{
  "arch": "transformer",
  "model": "audio embedding model",
  "dataset": "acted Russian speech (Dusha)",
  "train_examples": 26041,
  "noise_aug": 0.002,
  "input": "waveform_16khz",
  "targets": ["emotion"],
  "num_classes": 4,
  "embedding_dim": 64,
  "norm": "layernorm",
  "norm_position": "pre",
  "hidden_act": "gelu",
  "mlp_ratio": 4,
  "head_dim": 64,
  "fused_qkv": true,
  "bias": "none",
  "qk_norm": false,
  "parallel_block": false,
  "inner_norm": false,
  "moe": "expert_choice",
  "num_experts": 32,
  "moe_every": 2,
  "expert_mlp_ratio": 1,
  "experts_per_token": 1,
  "shared_expert": false,
  "wave_strides": [5, 2, 2, 2, 2, 2],
  "subsampling": 2,
  "layers": 10,
  "width": 192,
  "positions": "learned",
  "pooling": "class_token",
  "am_softmax_margin": 0.1,
  "am_softmax_scale": 30,
  "residual_init": "none",
  "optimizer": "adamw",
  "learning_rate": 0.0016,
  "beta1": 0.9,
  "beta2": 0.999,
  "eps": 1e-10,
  "max_grad_norm": 3.0,
  "ema_decay": 0.995,
  "max_steps": 7900,
  "batch_size": 256,
  "epochs": 77.7,
  "lr_schedule": "linear",
  "final_lr_fraction": 0.05,
  "warmup_steps": 790,
  "weight_decay": 0.5
}
Rows from block 7 of a small audio embedding model, named by matrix and row number. Rows with one number within an expert belong to one neuron, the router's apart. Each number is 500 + 40 x the weight over its row's rms, rounded and kept within 0 to 999. All counts start at 0. Numbers have three digits each. After the name is the row's rms in percent of the matrix's.
After each expert's rows are labels from the 100 clips, of 14848, where the router gives the expert most weight on average: "top examples" is what is common among them. Only what is clearly more common there than usual is listed. The data: acted Russian speech (Dusha).
# router: router (model.blocks.7.mlp.router.weight, 32x192), inputs 0-191
# up: expert up (model.blocks.7.mlp.up, 32x192x192), inputs 0-191
# down: expert down (model.blocks.7.mlp.down, 32x192x192, transposed), outputs 0-191

# expert 1
router.1 087:512439582465509466499486467538520539459474436523437500507554500469553491511475455522488512471401476487556545497455465517483545448506533444496434521519514506465501507512508448406515532495628485523499521471526463566469562523449446492541533496507475524486488503488535452516461504430490500519482399484638491514482486482601449477440538510532476534513490488474554547548430500518442573561477489471429457556485519500498511468561539500480454556478557492544466520473483495479508439507522527570510502521548499469480417527500554617416471508460541491498475527464478543520525480496524527501
up.0 115:554466469498485463470505499512558551495457458531439482495506535520491500493468510498481488473494490496530467480520431470451538513458520436520436493531446526542484528494458484465499519472577528541503546465535466519483585499440472475543524483514518531442529529505502506538484473452468561475450413413573462518532486512590436453454516556570499535556489455473499486503424537541439545518433502464422422561473493510527476453570554511479433565432545449532548541467555548501580449561496551563526465519517504435414471532502523489425529509475559531494536551496475520555561502525530535499
down.0 105:503509540440536560531477460520445551479536496477555468504445443552476502525506510536509454506522481560508472560464499544488442455486499520471491492497529525494494491502512504510496545484386470468491454529487465471539456515512529483497537533500549508576517447482490518459542545504454459473536512585406543524458534557430523503538447447538541459453487458566490519562586526465495402419538461499566506532531484489504492563445499545514543436488460518432462524537458499523464567473476400503391522433475543552513527554470466553514427530487529537571473549550546514463469552481500493504
up.1 061:563575447506510572530468564485586473499462506498498517481395560508491515506543542454502457564509492476508414416446511518543471530459459459524546474484482452510442567517479523522514500498431502537488474515501500484491478426510499505505500475502516474509560482506472524528448507507497553407514524443541543522476521472447472458505457615510562489532491471437455476480499498538417448476512534450530544494475513518521431403514540493523505514372492453480550535533584495544450475488483524436592514512498532518459528536512460450485578492553562529488553497511522539484450551453494502532
down.1 071:479576540481496449481456484515520495472498481542326550500453510471530521473582454516447541493537508495488496529478482505500485420446442493474530496511563538493421478421511530502501499503558596537498477497577511518476487501502457517577492581499388477513507524507481459482513556444532543494517451452559473481487519487555483520404455511554478494475498512461514541509496421510576494499484526509455447452563489470507525504482422515453503529567560475457476472540441474528616495470522568454529511502531478530466538452471541504508513503515488577537493564511561515503505447488510508511
up.2 051:463501421516482615522490549527550394532452521442533492462473553514478512500571511467534460583521530464492456414513499556489414506520461515560522469431494504436436606441508492574525485501434527547533538492416480473490447505493555538525480520484466468523520453474508525482504472564481516472494544530459509503475538492406546550508485559453534538515552448482431574518529518538583468514510511488544604526491476511483504464482524452558479518453483513513461539533512537490444488531449475462544571536494508510503527508530474446497511525484520473434489444522497507504420538452527495536
down.2 054:475550529523472426516505514523473508462444499540305509505481497458534508494516485494506517463522456513487503468486453480461513431477424464498523490451548530543462474466510488483471500489542605553533509508506448516476512492495443489548515614504389492493513552506500465522500539444537576528492458406525463484535532480574516543401486525499512488501466490444500522466524433508541524539442515494456510477542489481535481485490468493400490526559564495489501462488459496501592475475503635458544539557512461485479568489544517482542514511517532492476524523509507505542485445532519542484
top examples: emotion: positive

# expert 14
router.14 051:553531544496547525493534445513450524483519518566509519534470475520465546458462492497562515562486484518481506500463486453574572478509503571515592523497513524516562436460446667495501493510532482452398439561510502548547485450454503501496478505554503418533497504486467468505504527499526450439499522534481496489558528413488463494478471469546509472580491453498538558523590437467492507534438494489516555448454516551531506454460441450508594538540528522506568434513470495506492451471529453474533506532496567495493532513548480508460471496469476551528448504448486513459494490412476494566
up.0 140:498485518508478507490495481508469490449524548499407458507531504538515589513460494549543469473458487471522508514484576552440507534462504399462462453549482513479512479574498500470491487520530481514512555519573452544472517461449447495479569471565480526493459524586509460507529509507446593489496495431526465507539561577527500520391512450525537482481566538459519528423426472510528523438504501527431452471483543471509385465506536519466487463497448580455475477441480493509572487542475518513440498456510503451571508533463485511526496540427492567563506558445566508458557501479527475514
down.0 118:509564555496505494493475484525484526481515451531459478412463513495519459595574487507520509519458476547500515498460411473486481506487445453463516496540551526574458528533524459477523570558529535521528485453512465489490521511525473491563555549460501474521513527446503549531459513441513523471481500401450505533481500486557504504486503566490494484480458456462479476502559451502424499509468476457477486569523419459570459552491502560461511531519489445516610491468434512462506531482546499468529507550542477526466412535494545550472497546586487450434560535563498527655472465534538545472
up.1 024:497566508509459613525511468479482510482524492504509478500465494462521564442502480569470556516515536539485496590521558553494450512504507479504551451552479501442435571515433450510490481507465563502480471523532536514493521584507523476480556496474564507469517510530516456479558546504429476512502479563498494469474549564556468433424507467566513536522536569484594533500522508555477485472519460498479460443454565620454539517532458519546545526483475512554549514491538468525492528616453546526519531497600504456569474513445490483485525465523501587508518463456574517463496483470509468538
down.1 025:470515486509506546483570476486504419484460485450557553493557479520498510513487569575475536498473482483468521468505506436494492494526474541488528539490539517455466480524441524468492430508554558467543532506441493632463490492534532465521453470425508511532466539414431537524414477461441531466477470532521520455497441467528527442544552509505537544520417437471471513524483526500486513539564483553524515535528491547488445501457481383533550542477503537443597417467452463504533494532475519484528451438533509471413541540533518491514490533561565457453528480524510509593506483469466548498
up.2 036:476497519448501623464468481522549492495462481543452487546441524485538537520527536521453506543462474515512498543494443544489447503527489529511469532490571519407463491495536491475551483495479464457464447503554463497569464497483502501570564486449517480536458470525517463515455468496375466509502490511469512482480550519511482518361457466552511482391530500464480652559526483495452465515479554502528396532589481490475451494473520552499549494460464522513449492562465461490553470477466471501498523515561542500492495526502502488494499552481535612499529557512567540481495490481528491530
down.2 037:507505485514502486469553471514530498534525503480528523506532485500543503370471588512511493487479540523481476479559445434457579488543473478505509510517491496582661458508513509522494490469534493453510472474432490502482567462511475484426520550512492562500498530487442558559460542482540431504481454448546512500498465506477467537588607472495506477519527444510540465412499523479513525527462558495486505492513492554530511510442461495523514473520498524554473459434514465458534397530482519458520468519434405487445493467510500463461487438598417465434527491495495455523490457535545541522
top examples: emotion: angry

# expert 18
router.18 073:484494531502481554517406522551476501523467519456514462498449525496528499500545552514526453546400436521437547500444420484475500483478491514507512521482497572500475542456508496503548523525429440494514453507508442478488480529505589480514534584471557538502540417464499519552494488509479487478428480446431543542481450528548513498510494570486589481503506440464483510585546503519505483545448495439503478503543483488530485500530486523503483497506515472574477524556407506476432529477572517471537522536572480614504534536510411508493502565487500482472429511565509558506369487487456531462
up.0 142:544524518559462457476436429507502545483528502559394481484450520489539504471482514518510460461490471556436481452455467387485545524514472468523523503560474521487540514465485501446524480452509507521493481540510403534467520554539499508465517561533525520439549521502474470545499542489479597486452431404474485525498505479575492451418466550507561555574498496431491488501430507505480501494450475473449520510452542508569426476516502568464458540502474447528535478524472468479566453547528537482575513540576508499424557516449447527491493519588560479505479550529524560505473488464495538524
down.0 176:524535483475539461562515531527465508563453556543557463580469437509434572529477451493511500433586522430515452560464481486560510482452516513484490526480517510548470479461431561527558556543491438501469569538494492532542485460465492557515488523489563464589528508462475545480451520488516451477485560542475481510532447480422470493560474496547503466521544448509503477560545478500443477508478462455568516458468530527467531441461481449492551514465520460489485551475528579527455478472565453563536521505463535454542449575533511508452506470416555550518542432529444515468483528467497413512
up.1 022:484483474508488542496503652545464494475473459413561503497480520550539521489525463502516468467424474478462516524506521533481473552474503525507517522422501554511492541491523456471482492452445451519506476470440476522495505503530535503533500570509522492508506491514480537491508507520494462551486528546354558464465509509569523553539487521448616585457578475485461467589500509500500494513458502492458548503533504481521542437561507435550416407521477513545487502498522500508462538455482552496532479489547458533495487590552473511516547539522544387402469499511510526532449514559510484507
down.1 022:529431506547453481525548514573504545526507486479540486530543512453511493543411522500519516460435513510475524471515498452445542598513589534569478588499436541472658486519491508478541447495529477529488518488395477520472534498488530488424488487463509579458481470488529510523472522541462457479485503509469484506520442488500479482527554452473514529544510494511516501495481550471503490516485416463514688545495554559471544469487506499501497435478515505518519470525520513441467441514408511477482506509497394506476523528499440532498536498514505406475514477491439517458506513474520484500
up.2 086:541524524479558536462451493553473539493506512545529516512435506536524469507464576528562490446446487550523486493445482486531550552465462515465537467525517519520555508473504515497516566503427492445483452518528514483505527486536557497486582506460536527502561441516432537484480567487526431433484481497421518560453443499549436466548444516521604480508492478480533472547534469455481464488454490469552518467478462516558511493555500521510549470550499405611571474488466491484467513447481467443515511506549522551433464512472447513503493483589499494490482521489516587463356430470466531504
down.2 091:508491458514480456534551537521524524505459544537574486583530451453472551423496536498505455559495474463480406495505517524506479558465508478554552553481502484483464501485446577550484490481557443518501554595517449544506550432469494532520462504516443469518515463497507532489460491518501528528459508469500536490581494485388486483494518491540528498488561472486502530499602480517477512517479490436512484475479563516455456430466570449503530518451517526541547467478475545573467462549460472538527511506450462454543492549535462514502585459440548559550592438501463527428461525447559418537
top examples: emotion: positive

# expert 3
router.3 119:515519493523495473504496484567426578481461497555486457549459438452515533531460491510537484481512496454481470522446493430569545460440428481500609559458536534487517493511473566487537487556527487537464503543468514559456514456429493539495538540505511483548484462461479460463482514501490530470435466456483459533551483441427503545456455480546508458555563515459538527536537502506433507564433496441472570450451486558525483480475495440452542535522551518543537439477459483508480464512491496465570503552478537453567461545572509489488507498424560570467541438478491532479399483429537480536
up.0 036:475503505469486566501502500469506501491517488401530485453527581493490489521537468507476505569495490541454510436554444588461454513540548498482475531526497490525458516498599410490508491396428490471539464478534505498478486578546515447515485521475505533497519495506510531535484461491493468539502496481460532499427484527539509476551539539404485504414450488503462468518499537520510460464503503507515382558617499444481551532552494541519445495487483489512483520493511517484549601500501497499438494420515463545482519453460445528497493531579488371512485551578483468571501512551472559506
down.0 085:547533545527524549471475412468475493472591496500432525469485493565475435588449527533555485551457539571515468471496506457491559491555524470503469469552470435556637532544497446502502507507501500479503513471443513474535550549543515494452558448487537487430475513477476491528487524500470514491529476492536488489438520477547495434506506459427451517550443517527540474457422513479534497505545483523460576501495454520523451558521457553517516495530498485484532508493485472439588477508495477471523497505527567504413495494457553536454459494610448421454485588465532459506555474510540538445
up.1 071:435442492502482474515573552485491480494481539438521447460588519533462501484563476471505473552476508492480551498532431541463433541534536487540428514408522511499433466494560452476515546511517466498544587480416501461511504533496493481530477486491547533541509535515534509493459460504467537518487546541464530523468504533518547541541521534459435488447464504543490470430480545501543485476516525545490476580571467466392514550482520462512468467476502590481424525472477540496545559524502504589498470502430448471557547479520462521558553513454462456450443514508549474599541574560501548474
down.1 104:554521530522539541454480426441492483477572482484461524451501516561489409559462536543533499546488528598523497465516520463472530502563517488505476473584478417544561553532496412494498498468506505492502503436453539443533541549567530486441554446481539492443474503484494508521492513511479510510546467493517506474418519501546508462536517464447458530525435517527498479457434528482512491486542491534476544527486451494512491587563454594541519511527491475506538531512493441449545507502492467477480498473534527514416488456457515546461459498608446389461480571452523456519547449547553560445
up.2 180:487538540515474419508441519568495620510501466529538525522434486474499488539521529494510529507487504505492485497429511469604543469499408408467540511488522522475503482565527492500535517566536505461463492491515568507512508406488493492534545589417458518563536452474488496500414472472532488426506517446535497560468479429498475493493443488470527422500478518453527504557588489532392514535520510486523500487506473486453461504512524476470520560512557454474552483416506488520438468468445513482530531504522546526538413534552557514481551431494512495492574481519537499525409461485491471539
down.2 129:490536543508492442545487590525442591467439532464548512513503505494519560467543409517481483457570460456510448519475509535477479480516547532457576567436495546479461457371473522464461501482487481490483431579462429539493426511524441520508511562489481523588559514510470504467504606449556489479505481545468466546474471536493574532540419540485497561490592470494468500539564441483515505461510424478498519484489606500527530442454452466472467473498496487461465500527471531506474504487502446527480488447494499525488560529481504533515453532482539497515503451545484534472489559474508462539
top examples: emotion: angry

# expert 19
router.19 065:496509502497479526468521455463480486505561466493509499471544536471511523509514464547506463559505499534400552514491508504449483541525510557549465504563464554468487537437507498486466462429426497578505547511550484508479409516514546507441484463518487506499460483463519456463581501482460558532500439489391508522441555539497550477443533490522543568501560504478496537498470537541606460455510469526396435500510554465510480502513486580540453508535533502476485518572466472493514537575485498474464491454544447503491593508424477514502501548466492560598464567510585518456533544453535543531
up.0 094:517520481512448476560554509474488515508469470519498513498494494531480520472503551448440476502475461522450504411471457423457536522519465478526510598493495534556506478429471511484476525508519479511539524525467435505469499452464441473518481597475482523527574574473503567605468503432587537500469561466441445524514504488548461490496482577483539527526486465449521432445527423469543562569453571465400554549501498524538482497474515469455499519461478451446530519457534545508503441511484526494592488573499487497444521560509532541511544500505532470410492497523496503533592507561515549493
down.0 090:461439454517473488472521541520498452502472475444424468499525498477523547436472496514486488570533521442468517535531552530456486534476518504568499509515446525487450509446496496545468511471545534534502560553502510514491523508498485476483436475553444493455497501494556452470614483579489575564473438473584504474536580530491546538422534474543487569500566503586484537494516535537592511474580468468530480483519574528414485440526531485548475512537525582514470468507464500518523519564472497569467467453483460472544558486456454491539505477422469559555418477448468500469493500486485423489
up.1 104:503555528439555519515505489519513528510442430506510494529515490483547550502497526539486527410490469466382477469428475453493518482531476599533573611490514509558503514438466547500538511501487434505497481450443449555469516524458451479526499557526504517559518507436499544524481495500505454560436452565473527492526514481500491522503471541489468545516515495471484481518531477452504475559400465467472554531530515471568572484497461451448517474510461479518500505569474536439488432445517459455547485518551507535473455549531498580441490574454561474454511468596445578510555461466526507468
down.1 116:464400439536465500517544594510521451514415490459490465534563496489526555484464515482471477504465475428483520498554529496478502558498512487568445534439419515491470509515472526519488473489525498532514571489453514504479526491465531469471425431566471561454475515544588492521545442578448519555446490466567534498558543493462523519471560524513475532534561499540494504460476547513529559516509491507510547536489562534423498432542549437550442524468433564534508492467514511484535471586483497540517433523474447470537524464547460469515565493469457521503475418455445466460517512541466419523
up.2 096:498527527485556452550565513523481511529450470524534495511511478523497540495522519475500511483500497491429507466446405446488531502525463587533529604459509525551498473431454512483513533499534461520515504502441427533492486494435468490538508628494473472556561538461494571545481522458605457505468540520437447540519503484508479491548464540468506538506492464497514477493532436435535499583422514438394582513497507510518532540478481429479518457527479474509515490533478553471486443474494455505568471553484518496507476581560529565493487532475546450405502467551441538533550467489564521497
down.2 080:461425458533485501491559579544514471516446457449480468535540489505498583423487556480485489577496480407469522514525541517477508556468521489585497545472438531475449497525464540533477495500539518493491563571472532521481539492458506453491421484555437521455495508534544495488561470575477500543457472459605528492561542499445499512475513497529499526507563502552494533486509545518512532504526478467548500499506576542403492430549559449549478542503464539540540479492502503517517484548476477546479411492490499464587547471517431486519561451419494563538442452443460514469481505483469417516
top examples: emotion: sad

# expert 0
router.0 105:479488467495543628546492515524527428550462563465494527503480533504506529496512548485539500489426543424528422483464511546505497534509534568556559510475489502456479482524478514555575539518404511397482493547483496498504549510488601503499519535543515536540524446538494490458500474525387467483489459560522566529513541514463524483543463515485541493489489520474473599536536487477486487483523593431523514474525499509519540462509445474556472470450449532633499471533501546472467470471470433411499494486548529515526519428545499442497490484513484492472455456538499574463467508468466491549
up.0 103:471432507552488488515459557476541465535468473456493554516538565486529522493542542503513525553450550432544503462466533546535515498534476468482441489475451477481474552501490478574562539532453546489535516473488555501499540455522477482531512504473397501494453468532563528527470485532503505518480515449582568449459524485501524445499520549423539540519481523502491525502575510560475593553559536522524500474523533488417523462548447436538428613479456484478523484492468444517496428535481486464544471501539520524487449455521580526492500481530411452483416453463487405518504465529439460568
down.0 089:448490523530489507521471581502550524479455484441536485487549533485536553415573448480454476593518401469457535480542507521511461542521512524496565522433432558438438533483485513471449467494501448507522464579451466507495459522498514511536415483544517460471495462525532483489510503555512492569451488519507561518486475509446554502542518561446480589500576441547437503504504509530525527483488499494545522553518576473459565443484498436505439535523510531526467505556470454540502509525507503573523478493485450518536581445512406505524567586474525480466462430554456515540476538514507450509
up.1 076:503506501400512518499492487473488497492510457475544490447532490545524455399537509465454540545551449532521543583542469577505417520488590548474482470497535477507457484398542474461518496488481457501536423508526486455544433600485473468534466485537515494519502507540498523514538527446502454486514492584495478480459466560526483527538499528526418475422470460563469463475500494477582421438509478539546430551517443463492541568497509540473523470499455520454474537506503478463516597430538478561459428498471484528544551478506437507529468568474485511501463549498503473558555514551496533466
down.1 040:489450446505504491469548522532526476538535514412551495466526576507436486569528562493557540465475586523525473490511495560508464460539540474527405473515450469489522490582534467559535550496500498437511564458468523455501546462522529504481530519512581529520520558474509550498484427542464438510515524556543571501449508547493522472559503536450498511473474530493464526465545549484390510498529561435516473489512548454473514518485518513532460488406528532542477530473591553512416548528497405446446477451489567446513434500467546470499472412505453433520487470515502485522510535517483500492
up.2 088:534583551457501414465483478527436580488499438519536476453474506535475488431545496476435538527611421566545542550493474541542468493479513494491555538503525525529458525406537510418468501562529437522484445499542505470491400514501489469537470549483511477519545488537474483485492556423564490442504498477544409517429425552548467521518461530525437476460464467514505453472502467503499429477458441493538423523522473486491493508533485525470519542540529483468543498502486470471465570434537496552484437494511505501521583489513424522527492549480531562524526569503544523533499479498512560470
down.2 076:473430436506495517512563530504510488518526550442540535470542554545413477533508520435515483460539574481545452466490509557499480498553553470524441539533443486456536490554520454537536548509509470463519543457459517475506543474534549531477490498489558505523529568462527508472467436547459457516493557556477504556487507547487549475537465538443467540508503484444463523467467537502435527477529559448523505491466549488446489513480526517558452475395540533542479548443580617463463506552456431542457468443466538432520401548462549454489483430539480446507517443531511508478516569517516499513
top examples: emotion: neutral

# expert 13
router.13 055:497494503557491577526478443517476465483523479526501482520521481553469506432480522477526503600557494440464506441407533488550553492471495590595601469510482520486509510469469563504515510509450479505460447572470516548498492486474531554488487509608501419505507486492456450497546534506449495404504480499442531454537543467426494478476467488568522432566570473536548544478531457507523482532468495467533556466470483566492496433464476466510547561527590551517521483514419492490488469519521446553548497518491573459508512488511479526483454538502530561502471467468469560492510498418505493585
up.0 112:537469458501477529503524477475634494496526514489479504459517545525477398547517542511411516461475504515546497489519496576451501558522555422500497531526428491500502516528568474507459547510426475453515536400528480484498552447560472410535472500498469560493539544588511481459473495515445557470500595448502503491457513589577488470460520537506497527501461530473523430483495482521474563473531568504512467529474542482468442527564570569483491503400519505507515527440537513513461526552471458544430493463482457467506532522461507492554537497525516509513523527518537530506589549522473547458
down.0 125:491422445514485535474551511453459481491524490478580509552541497561441503507428465532501486548516536492524608482515589513459537570546530546515470532508447482459574490496462517513454440458536432503506513468432526490489474530512560567420497456487569475463454466567507456478528499556560470563514520526478423526501449525482563473516484465456447578520525528522480483459408503497564538486527475514473561495461608516471523474490485487530437453576526545532473517531537521460503478544487476537502527503500473442476456481486455497493472522520507487519445471437495472384529474478568440505
up.1 018:535473445508551514433494519511438452509469462493519456493521490532443468476501503475485465477428520519527469518519568445543459530476549553605396469532561552493509517505490482412448509469519522447538468445510563586482493536522559512465480550480463433482521517523555553473491545528537530510477525471501512485476493543547560586421492496486522534433547435499494582508528469509574508450537469482576457498613466514469456524542467490492486508448483558444491465450504517473469529502486519525542491547503510483494515512405525561502541453542533554474557468522507502498544527426563492587
down.1 024:528591520453525490505522483507509486479474464461515484521490499428455522497522460515518533467461479512514453462530455554511550514511438479470403506505470477490600455488531500541520472498510482513467458516471549456490518430466527552430521504550475487535475573415463517588511510474493531511456503499517507461542502513517497560481474421471505516452501514519559384511501503537533423528527503552497439434424576554452452565513432469481516503566500509552487533558534527469436478454531529574481589495485563516436476438586473426459466476500500495499514552413532550492499507477459562472
up.2 073:499465487507485503519525506494632513509483457474427478448581586494522450499539565514424518513494429525502500465540494492483457562523504440556479528517409483542484589502523442527490532494454450480542544461521492481502565524513478458536477496520467536469515496534531528538419472524408581533480547435518589512493460529511495476464534554483447531524506474532475414497512510550474546497499501530542491534456562466469457448558556562483434546456469476561545531467434521494440497578511477530517477466503479520512511507495451514498595512564498492505512498521456474520619549537484487487
down.2 096:497470487510494470477548524490454506493526494463615463533507544551452503491449473539517480534532497469482627533502600553492490489519473562494488554529434516491487511497449498503486485501505464533507517528419503503500490544503536543416493466485608488475441466581514488465567493552539460512535520554428412504499467559477535515540480473494527558488543497529470506479512504491527522441504426498479565490463629486489537441504513518514441488581503519450513501530541530501463491521521504507428531416504539452528448487468441525510501559426506514574496463461492491391484477472525413482
top examples: emotion: angry

# expert 4
router.4 135:462459455542479595558532527468553433499507528456478528544551522486463544509476526519565446504510583458463470470505539520523525529534482502549471485521433476465542566502460538554541490467456531528502555533456526533481545452494538571457496485545499454468462518430532485497545441547419517530464461484420504476551570500442525450496541522455536545535584531470474546495510550578464541493534540496481530452461546544425478446481523466551450565451565551493454504540526537512541438573454428470515533456505529449465494482482490467473500473493475484508498429477459483449485548430532452565
up.0 099:535549558471550446499455473545462498459409429525461480468447444560514478491539492459500485553543469521462531543433469447573468441467428447466534472442534497548465469473534568456490539527520445497435448455530471526510471509438462469530549556449464462543525535517462460547537530482525535449525489526552444553508533450539471519460456467527546470472461463530522559531545482458546468562460455443458495519531491557530451542441527511455545491538445512474532466448515516499490513452485524517554485550465578553567542544563513509519458528421534552514545529541530550514473450489554532459
down.0 073:471484449482497473487494505524555452475482564469476494507533549448495527470500456545534483480566546490476512516517550598510435486495504475539473472491466528407472499516522480556504460497497583545484537549547535491513478462511532551505484442544457466464453458441524445443554465561494529523511487510485472483494532573486529493461557485518484541448543539497494586515568508547482496453570492507500440456525614429452515492522532515549498503537550548530439485556515471534421536533463638479438591446540483480544489456482504462478461507405483579538495505507524500460453505447493440499
up.1 106:551549547440512494501505458494468506466457484579476475460445457531506473503585507451505497525507492540493528543457406459515447490434508497439501487438577492571408458482564519448484507501510481482461475489575458494503493520449489496577521561470508475564561498503449485528491555411548527455530515518497487514491496454541465579463453496565509419457466472501549490525509468482514413544423474455479424520585431512547477528466490520465549478516487480485516471503507528489519554444512510523549505579482519525519527534527488511504475521441580574495511557532567541600510474519510563455
down.1 071:498515508505460515514542447513481520511541477579491525455489480544520475490508432450533441455489466527474468466482445404418519563462461492521514506533567522526503513490509492474520460510500499575514506544511494486481475527485544494469487486504476514491517491502474504571506509418483524484490504447428469535516514427512471495461493513504530472529481460428528474483360507510519478538424609498488519564455377604552467535454519547487532516488502472472537571474520511410576462501492524474568507609498488489467535506488417471510551557601549484466507538478519530522469523515509585510
up.2 187:460456466559461547566526566441536469531501542446488543533541542490464543520460490511544465451513556460480454447518544537453538531531473457553441484518441457460538544518455467539492478436487546554534542484453525526521561473530537542445504474502488495464467537430548499485526445556431521537483463468466489460542539525465533454497534593454519549557555523480463524445469561560471554477541532529483569482443562514437484450517548459528449546426540557473464537487545545519561437563419471470501547464500496453465491480470508439492492463516463464465523439479453484451504546485521462553
down.2 237:490490487485521437497469539530522527514475513428531420503511538436504544502503553532466552519509463473558569562534541567546449449537512539484521534473402499494491516515509485557475569493475482469517495458477489490497486491499457471527523527483525515513493512514538526463495475609513455558493510538550540465487462560473552529542525494488505572442552509582448505547591544499476515478558382502564496481545627415445574469571497479486469489522486488528488445513494496571432555515537497509463465451516501519566473480521501495507485489422482503511522457529463478503501473516455372448
top examples: emotion: neutral